A small image VQ-VAE, trained from scratch: soap at rate 0.0036.
Rows from block 8 of the encoder, named by matrix and row number. Rows with one number belong to one channel. Each number is 200 + 30 x the weight over its row's rms, rounded and kept within 0 to 999. All counts start at 0. After the name is the row's rms in percent of the matrix's.
# convs0: first 3x3 conv (encoder.blocks.8.convs.0.weight, 416x240x3x3), inputs 128-135, a 3x3 kernel for each
# convs1: second 3x3 conv (encoder.blocks.8.convs.1.weight, 416x416x3x3, transposed), outputs 128-135, a 3x3 kernel for each
convs0.260,089,215,159,178,230,209,205,237,191,180,240,210,174,208,176,205,166,227,191,148,267,178,193,205,207,201,179,236,186,178,175,247,167,228,154,239,168,185,261,162,168,202,164,189,210,254,216,173,232,219,256,196,198,177,166,217,180,190,145,214,203,171,202,147,208,183,259,245,180,143,217,163,186
convs1.260,080,190,180,233,190,251,237,203,203,198,224,171,164,187,225,198,231,170,248,123,249,190,254,188,187,185,219,221,236,151,225,185,187,191,211,259,180,243,167,163,225,197,176,227,205,207,166,117,147,241,204,262,269,200,174,187,168,223,188,178,202,168,175,223,229,142,161,301,113,298,216,191,168
convs0.261,097,179,268,185,211,211,199,205,194,211,175,196,217,195,218,228,236,196,180,212,229,223,248,209,253,213,157,147,243,196,191,180,221,169,190,251,218,215,248,216,192,183,230,177,239,149,215,202,233,197,176,217,144,186,254,209,206,190,164,216,195,201,215,214,187,207,189,233,213,157,209,236,177
convs1.261,127,257,196,163,180,218,203,174,182,211,218,186,228,241,215,216,224,196,195,147,229,221,203,139,167,251,154,170,202,217,227,236,196,251,192,102,225,138,165,246,205,224,211,192,212,216,148,176,213,187,252,260,172,197,200,210,227,187,213,160,224,213,194,163,173,217,161,248,103,158,188,236,164
convs0.262,087,150,155,224,182,192,157,208,196,242,148,219,197,195,205,239,160,243,186,254,195,192,178,226,224,167,192,230,158,180,218,214,169,118,196,264,190,193,200,241,212,194,201,180,197,210,257,129,153,174,127,265,234,222,195,222,200,174,207,215,174,162,217,241,175,238,150,235,187,219,227,167,192
convs1.262,093,189,156,216,202,239,197,189,197,179,213,193,170,207,169,188,232,211,203,206,205,126,216,210,178,177,235,232,193,181,189,217,226,191,165,139,142,228,232,193,278,186,192,202,227,180,211,204,189,156,236,164,216,216,207,196,162,193,149,175,201,237,207,216,269,142,131,185,161,216,261,107,196
convs0.263,114,215,210,196,211,217,194,161,207,173,207,147,198,200,155,226,280,234,146,204,169,154,224,127,153,174,228,213,182,240,202,224,176,180,189,171,211,234,146,192,236,192,183,208,217,178,227,183,203,179,183,253,193,222,170,194,123,148,202,188,226,255,206,181,215,192,197,239,177,203,135,155,223
convs1.263,091,224,211,202,215,207,220,154,165,217,234,169,218,223,206,189,198,211,185,218,231,245,197,206,205,170,208,231,231,217,146,242,186,228,208,145,172,172,177,238,226,223,174,251,180,227,214,206,198,213,233,139,284,121,236,222,234,221,219,225,199,182,216,175,213,232,218,174,146,182,250,250,146
convs0.264,102,121,242,138,200,184,170,226,230,200,220,206,215,208,176,193,201,204,178,181,196,176,196,231,213,236,139,271,181,167,213,218,230,158,232,226,202,241,177,257,241,189,130,190,153,195,172,230,231,176,142,225,231,149,213,204,210,164,176,222,145,166,251,232,208,214,200,178,236,190,185,171,256
convs1.264,091,217,154,175,283,184,204,214,239,181,194,210,250,212,201,160,208,198,186,222,221,206,192,212,191,152,183,209,245,220,175,235,178,173,202,203,208,184,148,212,234,171,186,182,171,217,194,167,204,226,216,134,240,196,174,193,176,143,249,167,251,242,182,192,241,214,263,209,157,194,228,204,166
convs0.265,078,222,172,248,189,286,166,228,238,216,218,236,152,198,207,208,173,207,227,204,216,220,195,239,168,142,237,213,227,209,201,196,172,245,187,147,222,237,189,143,186,186,197,176,228,224,188,211,201,245,167,158,184,226,221,155,217,192,167,202,182,199,202,221,258,251,195,120,237,228,227,183,226
convs1.265,065,213,194,190,280,210,220,211,196,168,169,205,186,195,199,229,259,178,199,195,296,230,225,211,257,147,194,80,191,176,212,166,222,198,223,204,232,212,198,190,177,175,279,186,196,215,180,198,221,188,126,212,267,135,208,209,263,180,192,173,176,213,246,274,149,231,161,121,279,209,150,221,192
convs0.266,107,171,187,202,243,189,190,248,183,174,214,219,221,193,221,215,140,148,207,192,192,170,182,156,221,202,236,221,166,186,202,220,171,194,218,203,230,140,224,188,233,229,153,208,196,205,166,194,198,187,184,161,272,122,221,185,203,221,207,154,190,178,206,147,181,233,173,169,182,138,219,193,154
convs1.266,091,186,181,225,201,199,194,214,185,193,215,235,174,214,178,178,208,231,208,205,215,234,171,153,247,195,164,211,170,202,176,126,181,225,220,142,256,195,186,223,186,165,238,209,164,217,166,177,182,68,221,204,196,249,232,197,254,180,224,216,214,231,182,203,177,156,192,253,165,184,199,142,208
convs0.267,086,268,161,202,306,208,219,196,208,133,193,225,201,210,157,190,217,204,225,256,197,158,153,255,257,199,98,186,207,198,209,216,193,204,161,222,164,172,127,202,208,211,201,185,205,213,236,157,165,196,216,158,232,257,191,163,189,167,184,241,247,178,186,188,207,168,172,223,281,155,172,145,222
convs1.267,077,186,218,180,177,186,234,201,169,217,213,160,231,164,241,190,221,217,184,186,152,216,231,257,170,231,200,201,178,182,173,173,257,168,146,154,165,205,170,215,186,197,223,207,196,219,228,156,209,241,192,182,195,179,190,191,174,186,227,182,181,216,201,210,227,153,153,144,158,255,205,209,235
convs0.268,101,216,243,193,232,253,218,202,211,169,203,175,147,168,167,163,220,225,200,246,211,209,245,202,254,219,153,178,200,216,197,132,183,218,207,212,205,195,207,230,196,184,170,202,202,193,208,177,192,136,163,211,216,229,201,193,136,197,150,188,225,216,202,189,168,152,256,186,225,185,206,171,194
convs1.268,087,226,176,227,166,233,242,164,208,213,203,224,169,193,214,214,199,199,226,185,212,217,187,237,217,124,210,177,218,167,224,190,197,188,247,247,239,211,239,194,214,183,238,239,159,206,183,130,203,224,205,193,223,254,233,174,176,244,203,218,229,210,127,229,248,167,202,156,173,257,193,178,142
convs0.269,089,245,186,258,231,218,230,152,205,197,243,135,125,203,189,174,250,196,217,227,159,198,214,219,188,188,205,238,212,182,219,134,169,214,233,248,170,196,198,189,177,141,221,214,169,272,164,218,211,184,199,230,195,169,202,228,177,209,247,198,173,179,176,215,194,216,184,203,193,194,156,239,150
convs1.269,086,202,181,187,220,172,181,232,193,211,218,148,186,170,192,210,187,143,235,164,239,220,220,243,119,250,169,185,196,204,207,191,197,199,217,153,148,243,156,203,168,227,190,233,240,186,228,216,198,276,130,243,121,238,194,196,178,209,177,215,193,189,177,199,198,220,183,163,180,203,236,143,226
convs0.270,092,197,184,226,245,251,245,187,231,207,172,210,232,155,213,178,197,247,212,220,145,221,190,229,227,191,207,164,180,206,163,190,219,214,159,214,211,189,216,199,208,183,190,201,196,176,238,152,217,111,238,180,230,192,215,205,161,197,243,209,225,213,134,200,220,185,245,181,203,184,207,190,164
convs1.270,075,190,240,181,179,249,191,196,219,159,208,114,230,220,191,176,216,232,260,212,233,213,161,216,240,168,239,135,184,230,174,233,215,230,223,205,175,204,229,172,192,226,174,214,208,184,203,298,236,200,185,286,212,122,177,267,228,175,182,252,154,255,207,244,144,232,226,126,263,196,236,213,219
convs0.271,080,197,173,193,233,197,274,194,151,214,156,233,185,194,189,141,239,233,179,249,207,221,139,157,194,191,175,149,211,218,213,215,201,147,225,225,214,183,212,199,176,216,234,182,188,244,170,274,226,232,149,285,183,146,169,148,174,249,192,218,239,172,165,203,199,164,278,241,269,179,133,213,203
convs1.271,064,197,213,200,188,199,172,233,175,209,166,166,173,221,158,274,228,176,201,148,212,197,129,182,233,233,175,159,212,172,171,176,252,197,255,230,179,212,223,195,151,205,240,206,209,206,199,210,170,199,238,137,204,204,175,185,219,242,199,168,207,187,238,190,247,196,212,186,217,151,136,187,182
convs0.272,077,147,205,219,204,166,192,206,210,184,207,232,178,154,195,182,200,180,260,191,219,212,226,178,221,177,164,164,239,182,217,203,186,227,239,205,213,221,185,200,240,213,206,157,179,251,175,184,210,142,232,217,233,255,146,240,206,167,196,198,235,134,256,213,183,180,235,216,233,233,196,169,232
convs1.272,068,167,198,168,234,217,200,212,208,215,235,234,224,153,221,160,232,158,188,192,247,175,177,192,256,274,184,200,269,162,246,285,212,156,57,263,226,235,176,203,192,211,213,175,173,241,276,219,166,102,208,191,172,187,118,173,201,201,180,220,237,149,239,226,255,154,189,157,199,153,193,213,229
convs0.273,117,199,197,194,205,160,210,210,188,213,185,217,178,229,271,228,178,183,237,290,148,202,205,184,205,180,170,229,202,193,194,215,190,216,231,217,206,158,214,207,287,198,143,219,226,174,209,254,204,244,218,246,179,188,195,223,231,196,204,209,141,218,149,265,192,225,196,232,234,255,171,184,193
convs1.273,183,208,194,186,190,207,199,200,179,212,183,179,200,263,212,182,209,194,189,227,248,180,156,254,267,125,202,205,198,162,205,254,266,165,179,204,213,168,196,265,200,163,203,224,204,238,245,171,329,174,189,139,105,197,219,230,245,197,186,212,201,187,219,191,142,201,166,262,236,184,170,174,218
convs0.274,100,199,248,174,215,199,219,157,217,152,190,213,162,220,190,221,217,236,167,271,245,229,150,191,195,222,160,183,194,215,185,160,189,209,175,212,184,234,215,182,177,158,204,201,212,194,185,252,227,180,191,175,199,211,200,211,186,235,196,210,183,234,210,184,208,219,200,197,218,196,216,219,207
convs1.274,125,234,190,198,206,220,207,175,186,205,241,193,228,191,226,160,209,258,169,195,163,201,252,150,265,216,154,209,200,200,167,208,240,135,161,300,178,217,199,221,168,193,197,181,206,182,237,135,189,177,199,195,225,285,121,213,234,204,246,258,216,154,178,192,216,206,230,184,113,236,198,205,177
convs0.275,089,186,198,223,243,189,237,282,213,156,216,183,141,229,267,224,140,217,187,223,174,185,159,219,201,186,200,199,191,216,166,222,259,238,199,141,247,221,255,186,142,222,279,217,213,208,191,208,186,249,209,196,201,246,148,186,207,189,227,168,217,210,200,235,237,232,199,180,204,198,177,200,179
convs1.275,084,178,219,204,183,165,211,199,238,183,177,215,212,239,233,213,237,188,204,205,221,221,184,134,210,149,178,214,221,205,250,210,191,141,170,227,201,228,179,198,152,212,238,162,242,176,144,288,213,148,167,162,184,216,178,171,200,194,262,185,228,171,170,214,239,132,153,195,224,164,175,206,195
convs0.276,108,217,211,206,212,236,174,162,268,172,220,251,174,171,162,208,273,170,259,210,204,252,179,187,256,257,224,157,162,246,202,226,182,207,200,222,218,192,198,193,246,195,170,213,207,202,198,251,172,180,191,215,188,180,213,213,140,212,210,206,121,191,199,228,239,167,165,230,197,157,237,144,191
convs1.276,150,238,189,204,187,202,174,171,238,197,185,184,232,169,182,219,209,199,136,174,107,215,291,158,210,179,232,248,174,177,236,213,179,182,169,207,207,222,193,234,224,132,210,100,179,225,147,106,228,244,160,212,269,225,274,147,192,236,218,220,200,181,205,238,214,203,189,229,201,137,191,247,245
convs0.277,096,131,178,218,176,189,211,215,203,236,214,172,163,237,162,188,210,244,260,184,151,173,190,237,157,182,192,196,186,213,253,241,163,197,199,199,191,195,158,203,241,178,179,214,203,203,152,276,205,199,136,204,150,197,208,176,182,229,181,137,234,159,188,136,194,179,220,245,210,209,237,198,121
convs1.277,084,233,224,213,216,199,251,187,175,114,187,167,184,205,181,223,196,170,251,217,216,183,260,204,206,151,108,246,171,217,250,181,144,153,225,138,259,168,228,212,155,248,211,181,186,214,215,187,152,176,200,212,202,150,247,217,183,204,185,198,194,169,155,200,192,272,174,241,252,201,271,208,123
convs0.278,088,159,191,218,189,217,262,207,172,189,179,197,180,179,223,213,238,190,221,171,184,187,192,166,223,235,242,141,198,214,184,172,191,195,194,237,206,160,166,150,194,198,176,223,254,246,143,225,171,274,215,177,192,149,160,146,181,241,227,156,146,200,184,233,208,157,211,226,142,214,162,231,181
convs1.278,083,198,160,190,227,214,223,146,246,213,175,198,222,215,177,149,166,256,222,243,170,272,209,188,194,173,226,292,241,226,151,224,178,193,225,231,194,164,186,231,203,180,208,175,190,193,226,266,155,183,262,148,132,170,214,156,188,206,232,192,189,216,199,228,221,191,191,172,179,284,206,218,206
convs0.279,096,124,203,199,255,151,205,229,168,203,194,192,206,166,213,175,194,185,178,192,207,229,186,283,180,222,180,197,226,205,207,194,197,207,178,185,196,185,199,215,203,226,204,189,179,170,239,187,163,217,253,220,207,116,172,189,153,218,228,152,188,208,220,202,168,258,192,204,231,168,198,236,155
convs1.279,091,194,223,166,183,176,195,207,162,208,194,176,211,200,258,181,172,168,197,178,226,212,292,148,204,251,241,203,216,149,269,170,265,221,187,181,191,221,192,199,188,208,164,202,246,193,179,232,204,236,205,119,189,197,214,206,222,143,167,215,215,255,199,191,177,198,231,176,137,191,215,238,212
convs0.280,112,222,179,229,196,163,215,175,202,245,211,190,199,200,191,199,177,169,217,186,187,207,216,206,243,170,190,127,198,182,226,195,181,176,222,223,177,238,179,249,219,187,239,202,146,139,228,217,184,229,146,188,154,206,236,179,200,157,202,213,208,228,209,145,176,182,204,183,241,131,266,198,171
convs1.280,098,217,174,211,189,205,215,215,186,202,194,236,179,200,194,211,175,212,153,212,220,204,213,192,146,202,205,188,167,204,143,189,157,236,227,177,220,179,234,222,204,105,209,220,176,195,210,268,157,228,174,226,242,184,168,184,135,226,260,195,197,192,242,137,210,168,215,270,276,154,172,197,168
convs0.281,078,180,226,199,212,153,237,175,211,181,190,171,189,200,239,226,214,212,198,180,171,205,244,263,148,195,143,230,236,202,198,184,223,234,248,157,215,223,199,200,165,183,203,223,212,236,210,156,193,168,184,121,247,185,183,205,177,286,192,175,183,228,184,198,186,192,220,102,179,165,267,236,173
convs1.281,076,181,211,199,182,216,232,177,174,228,222,193,207,177,164,230,176,203,209,139,183,266,242,215,175,233,208,155,141,177,245,138,209,146,241,209,189,216,231,197,139,204,217,198,197,183,276,195,220,118,268,281,146,210,224,182,237,182,221,214,278,189,176,236,225,210,228,153,186,231,135,200,244