python train.py --dataset="crops of objects in photos (Visual Genome)" --horizontal_flip=true --encoder_norm="groupnorm" --encoder_kernel_size=3 --loss="l1" --decoder_norm="groupnorm" --decoder_activation="silu" --decoder_upsampling="transposed_conv" --beta2=0.95 --lr=0.0036 --beta1=0.95 --merge_dims=false
Rows from block 1 of the decoder of a small image VQ-VAE, named by matrix and row number. Each number is 50 + 12 x the weight over its row's rms, rounded and kept within 0 to 99. All counts start at 0.
After each channel's rows are labels from the 100 images, of 14976, where the channel reaches its highest value: "colour at peak" is the nearest of a few named colours to the mean colour under the peak. Only what is clearly more common there than usual is listed. The data: crops of objects in photos (Visual Genome). In brackets: how many of the 100.
# conv: 3x3 conv (decoder.mid.1.conv.weight, 192x192x3x3, each kernel summed), inputs 0-95

conv.103:48 34 57 55 50 38 53 36 50 56 53 61 54 55 56 39 56 46 50 40 45 40 33 42 71 55 54 33 47 58 50 49 57 55 45 61 34 65 37 60 70 59 45 67 59 57 41 54 43 43 41 34 22 66 36 41 52 43 39 81 21 29 26 56 16 29 38 37 57 49 54 52 72 58 48 14 45 43 60 61 35 27 53 55 61 61 51 58 29 41 62 39 49 27 34 66
colour at peak: white (50)

conv.66:48 43 31 41 46 38 33 42 47 44 58 57 31 31 30 54 26 78 69 62 34 60 51 45 43 43 63 50 41 50 37 52 36 46 49 54 59 29 51 62 34 32 38 53 58 41 66 44 60 43 50 57 42 64 53 64 45 61 64 33 55 45 63 44 17 54 28 73 54 46 61 45 60 41 47 72 71 61 51 52 56 54 51 54 49 41 63 54 62 54 73 39 68 57 30 39
colour at peak: white (98)

conv.144:35 48 61 60 53 49 39 62 49 44 54 57 43 62 59 55 56 73 56 53 44 46 57 53 50 30 38 82 46 53 40 44 41 47 45 25 44 41 44 55 36 50 34 52 57 48 59 23 70 53 53 60 53 53 47 60 40 53 67 60 74 49 57 49 39 54 55 59 50 51 45 51 36 22 68 69 56 54 22 42 43 55 43 63 37 36 69 38 58 41 46 52 82 47 76 49
colour at peak: pink (27)

conv.79:53 54 53 55 47 65 42 43 46 35 70 38 42 41 64 43 50 44 49 41 49 43 64 51 58 63 50 57 61 13 27 54 43 63 43 22 50 13 52 59 50 46 59 46 54 57 45 43 52 44 39 47 30 48 54 55 53 48 64 57 44 39 42 40 24 44 41 44 36 45 50 50 48 47 51 35 41 72 51 34 46 48 55 79 54 62 37 44 27 40 50 75 25 44 12 54
colour at peak: pink (36)

conv.189:51 55 57 51 52 63 50 34 49 59 48 35 56 45 42 32 51 38 58 55 62 39 65 54 49 54 65 24 32 48 63 53 45 51 45 42 56 63 42 50 61 51 49 34 52 47 60 74 51 41 47 66 48 54 54 49 43 44 53 31 26 35 51 54 71 42 35 66 61 49 57 53 66 41 61 56 75 45 40 47 43 44 41 59 57 37 69 48 40 57 61 19 42 47 55 46
colour at peak: white (99)

conv.0:40 47 46 45 64 50 32 72 63 74 41 70 35 66 52 77 60 40 46 82 50 32 47 65 40 51 50 96 44 58 28 64 48 40 57 32 47 51 48 48 43 63 50 57 63 57 54 39 48 52 48 42 77 41 65 51 43 46 64 28 56 69 52 70 60 56 90 49 58 50 60 39 35 48 53 62 53 74 46 58 53 49 44 59 45 44 43 47 40 49 45 49 38 67 64 38
colour at peak: black (91)

conv.191:60 53 62 53 40 63 44 47 56 37 64 44 59 50 96 51 55 41 37 51 46 57 72 47 55 51 46 56 28 65 30 44 50 44 56 55 58 45 46 29 39 49 50 46 41 36 20 30 41 80 46 56 42 35 51 39 59 45 40 28 39 40 43 28 49 43 45 43 36 38 47 34 47 62 50 55 48 43 43 55 50 49 46 45 50 43 38 29 38 50 46 17 40 50 63 43
colour at peak: grey (76)

conv.27:46 60 55 48 57 49 45 46 48 52 55 64 48 58 56 61 47 41 43 45 60 43 69 59 53 47 54 65 46 54 99 40 54 42 59 60 51 38 38 52 20 44 38 41 42 41 44 42 45 35 38 49 49 50 48 42 41 36 79 50 51 51 43 48 19 50 99 46 38 36 48 48 51 66 55 41 45 43 54 60 38 45 46 47 56 48 28 35 39 44 51 19 42 47 68 50
colour at peak: grey (78)

conv.156:45 60 31 49 46 53 67 55 49 49 53 44 59 45 54 48 44 43 45 35 53 54 63 47 43 47 42 57 43 71 23 54 54 68 57 61 35 33 57 29 53 47 62 61 44 54 64 19 52 90 75 53 36 74 49 56 48 61 38 67 45 44 46 70 33 53 32 54 56 31 70 48 62 60 57 71 55 42 66 62 71 52 60 38 59 55 61 55 48 69 61 68 77 49 62 56
colour at peak: black (45)

conv.59:73 61 39 62 58 50 44 48 41 46 37 42 56 52 39 48 57 72 61 62 80 45 66 53 42 42 54 82 49 44 33 48 46 42 51 37 43 44 34 39 32 46 34 57 30 45 49 85 38 64 57 66 57 38 53 60 58 56 50 65 62 56 54 42 12 55 43 45 36 34 57 53 31 50 47 43 49 43 52 34 56 33 53 49 53 56 43 49 32 45 65 56 46 24 53 75
colour at peak: brown (74)

conv.97:71 78 63 66 64 49 49 56 66 46 62 45 42 62 70 41 54 74 34 75 65 43 62 53 48 55 42 28 45 46 39 55 42 54 58 44 61 25 55 36 51 65 42 56 50 56 45 39 41 52 44 57 49 46 45 45 66 50 63 37 51 52 42 30 22 48 60 52 50 17 50 47 50 62 53 43 52 31 55 64 54 61 49 48 58 58 62 39 52 39 58 01 58 29 31 62
colour at peak: white (60)

conv.85:72 48 44 54 69 69 40 62 45 36 52 34 50 39 40 28 51 58 35 36 30 42 52 59 37 46 53 64 52 45 51 52 46 59 52 60 34 60 61 59 60 39 59 55 57 39 38 53 55 17 51 38 39 44 54 52 54 55 40 59 30 37 52 58 83 47 65 26 50 52 45 41 50 40 34 63 41 60 49 59 52 52 62 41 51 58 18 44 62 34 59 49 37 54 32 46
colour at peak: white (32); pink (26)

conv.139:57 58 36 53 63 49 55 67 42 41 35 42 58 51 31 49 56 39 51 35 60 51 47 45 46 55 50 46 42 50 64 54 51 45 47 60 42 63 46 57 55 37 54 49 52 50 49 74 50 43 49 66 59 57 49 45 67 44 47 67 42 53 49 60 12 33 86 49 56 12 39 63 57 67 51 40 58 37 48 71 61 72 50 43 35 53 40 48 53 37 57 30 60 43 39 63
colour at peak: black (54)

conv.121:50 52 42 42 55 56 45 66 46 58 46 29 39 58 36 62 52 73 48 54 81 43 60 48 71 56 53 64 51 50 48 43 45 32 43 64 51 58 39 75 27 45 37 61 64 40 58 72 90 25 51 61 67 34 60 49 65 53 64 51 45 44 56 42 76 57 68 59 45 27 51 68 67 56 43 57 56 58 46 52 62 61 42 61 63 40 20 71 69 46 54 43 56 40 58 53
colour at peak: white (99)

conv.188:53 52 48 43 64 68 63 59 46 58 63 32 39 51 46 59 57 55 53 60 75 72 62 61 50 32 48 77 46 64 19 55 41 47 46 30 39 17 51 57 27 41 57 40 33 34 35 43 42 59 41 47 29 44 52 61 50 46 53 46 65 41 50 38 54 57 17 61 58 38 48 57 38 30 37 92 54 35 42 32 44 50 42 53 37 32 48 54 37 44 28 43 46 57 39 42
colour at peak: pink (37)

conv.18:58 19 48 50 43 49 55 29 47 72 84 77 34 52 72 61 53 42 17 55 61 34 39 51 57 46 48 68 48 53 70 48 41 42 42 70 57 51 41 52 37 55 62 39 36 41 48 51 48 43 42 36 46 53 59 40 48 63 49 56 40 39 57 39 31 49 36 47 53 29 35 63 62 42 52 38 47 52 49 41 43 50 43 45 48 42 43 58 53 29 48 09 53 60 53 19
colour at peak: pink (33)

conv.98:45 62 38 68 37 61 50 44 53 31 46 66 67 51 38 47 65 57 48 39 52 51 47 45 49 60 48 18 56 70 53 49 58 56 58 53 56 36 71 68 63 50 45 42 63 55 49 25 42 40 49 48 10 74 45 42 52 56 43 57 55 60 41 53 43 44 54 58 45 54 41 39 40 76 60 18 58 34 57 49 48 48 53 49 48 65 41 59 56 52 53 32 44 50 49 59
colour at peak: black (97)

conv.23:37 35 75 49 48 53 58 34 44 39 49 73 60 38 47 47 43 59 38 61 50 51 62 45 62 63 62 76 64 65 73 42 39 54 48 62 42 54 51 53 55 54 56 62 41 58 54 48 55 48 44 45 43 59 52 45 38 35 47 38 46 57 47 52 47 43 57 40 49 50 67 59 46 61 45 27 53 67 66 36 56 44 57 42 45 56 41 40 63 34 55 60 22 58 60 58
colour at peak: black (79)

conv.137:59 55 58 36 48 43 59 43 56 48 42 71 48 42 08 53 44 34 52 20 57 54 43 55 63 45 46 47 57 38 86 30 35 53 41 70 42 74 51 42 54 35 39 52 31 53 50 47 63 57 44 59 44 55 44 49 63 42 66 45 44 44 49 54 27 40 83 52 58 52 54 57 52 49 50 11 50 65 58 67 53 51 57 15 49 64 44 63 62 52 57 74 47 64 46 58
colour at peak: pink (49)

conv.183:63 56 33 63 45 36 51 46 44 49 51 56 47 50 66 57 55 46 72 44 52 57 60 55 40 50 46 31 47 48 24 34 62 36 48 45 54 42 46 34 42 52 51 50 38 67 62 50 17 32 64 50 50 44 42 53 57 53 58 68 56 47 52 53 53 21 77 56 67 39 45 26 37 28 44 60 23 39 44 68 66 39 42 71 33 39 45 33 44 48 51 52 45 41 68 51
colour at peak: white (62); pink (34)

conv.29:56 49 55 41 44 54 38 31 50 39 47 91 53 50 79 42 41 39 58 55 45 44 52 48 54 50 45 05 52 61 66 47 49 39 35 40 51 78 41 60 27 44 58 51 48 50 40 68 58 27 57 51 60 54 50 56 51 51 67 44 68 58 56 45 46 49 76 41 43 43 51 39 55 49 46 55 65 42 43 63 46 66 48 35 33 40 37 39 55 45 45 57 38 58 66 40
colour at peak: grey (79)

conv.11:79 39 55 49 50 42 66 51 33 56 73 64 38 41 91 47 48 43 56 52 23 40 56 37 51 53 45 40 54 44 47 52 41 53 47 59 35 36 42 60 38 46 54 50 50 49 46 57 47 17 37 31 39 35 55 43 34 54 46 34 63 52 59 38 61 69 29 44 59 58 62 19 47 41 33 67 52 58 64 49 38 47 54 30 64 44 41 47 54 53 48 59 30 60 37 40
colour at peak: black (85)

conv.35:50 40 35 38 51 54 33 55 51 47 61 32 47 42 69 31 37 89 69 38 80 40 69 48 70 49 54 26 52 54 70 52 32 39 51 41 43 64 34 44 41 41 55 50 63 41 38 45 66 43 55 51 55 29 49 28 59 53 61 40 40 34 48 45 51 54 41 54 26 30 46 38 54 53 40 61 53 42 49 54 44 46 50 31 63 55 49 47 55 50 46 50 56 35 21 56
colour at peak: white (94)

conv.30:48 60 39 47 49 36 35 39 32 32 80 77 50 40 47 48 32 77 47 68 57 39 49 50 34 51 50 45 49 38 51 50 42 49 53 41 44 30 38 34 22 44 59 46 49 46 41 75 58 34 55 61 53 67 53 59 55 48 45 31 72 69 63 42 56 51 53 71 54 44 59 43 43 33 37 50 50 58 36 53 60 64 52 39 37 44 43 47 43 36 49 35 62 41 73 39
colour at peak: pink (34)

conv.26:44 44 69 52 57 58 49 54 57 55 54 13 40 53 42 57 55 60 45 52 43 55 56 57 62 43 46 77 50 53 07 37 45 34 42 74 34 40 51 39 28 48 35 60 53 51 69 28 49 65 69 51 69 47 56 63 42 56 35 31 45 48 63 64 51 56 09 54 66 40 51 52 37 61 60 64 37 47 48 39 58 48 47 57 40 43 51 48 56 60 53 70 60 37 51 42
colour at peak: grey (79)

conv.177:69 54 42 59 62 56 38 64 45 64 57 57 67 53 50 51 57 54 60 53 88 54 48 53 52 48 57 41 48 56 39 56 35 41 43 42 50 53 43 51 35 46 49 38 35 42 60 62 28 47 43 49 47 42 46 42 47 46 49 45 60 53 53 49 64 48 59 45 32 23 25 36 50 44 53 75 47 38 50 45 46 40 48 51 38 48 62 44 42 41 56 36 46 44 55 32
colour at peak: pink (26)

conv.76:34 39 67 45 36 62 48 65 50 65 21 52 63 53 29 34 50 51 51 57 58 60 50 56 59 47 58 59 62 34 38 67 43 65 61 49 64 69 63 77 58 52 49 72 48 46 58 50 51 40 43 47 48 50 45 57 39 36 43 54 30 48 40 46 33 36 42 43 58 55 25 52 61 66 47 33 64 56 53 61 46 68 51 52 47 52 46 47 30 48 43 50 65 35 17 78
colour at peak: black (60)

conv.72:64 48 44 40 48 46 67 45 38 59 89 66 28 43 30 46 53 40 43 52 53 33 31 51 47 35 53 58 45 24 62 52 40 50 51 56 41 39 48 43 63 61 43 40 53 53 44 43 43 17 40 40 55 74 51 49 50 47 50 64 46 47 55 48 57 48 43 53 58 58 44 33 48 32 47 40 35 39 38 66 43 62 49 24 32 41 59 57 42 47 53 86 62 58 20 44
colour at peak: pink (35)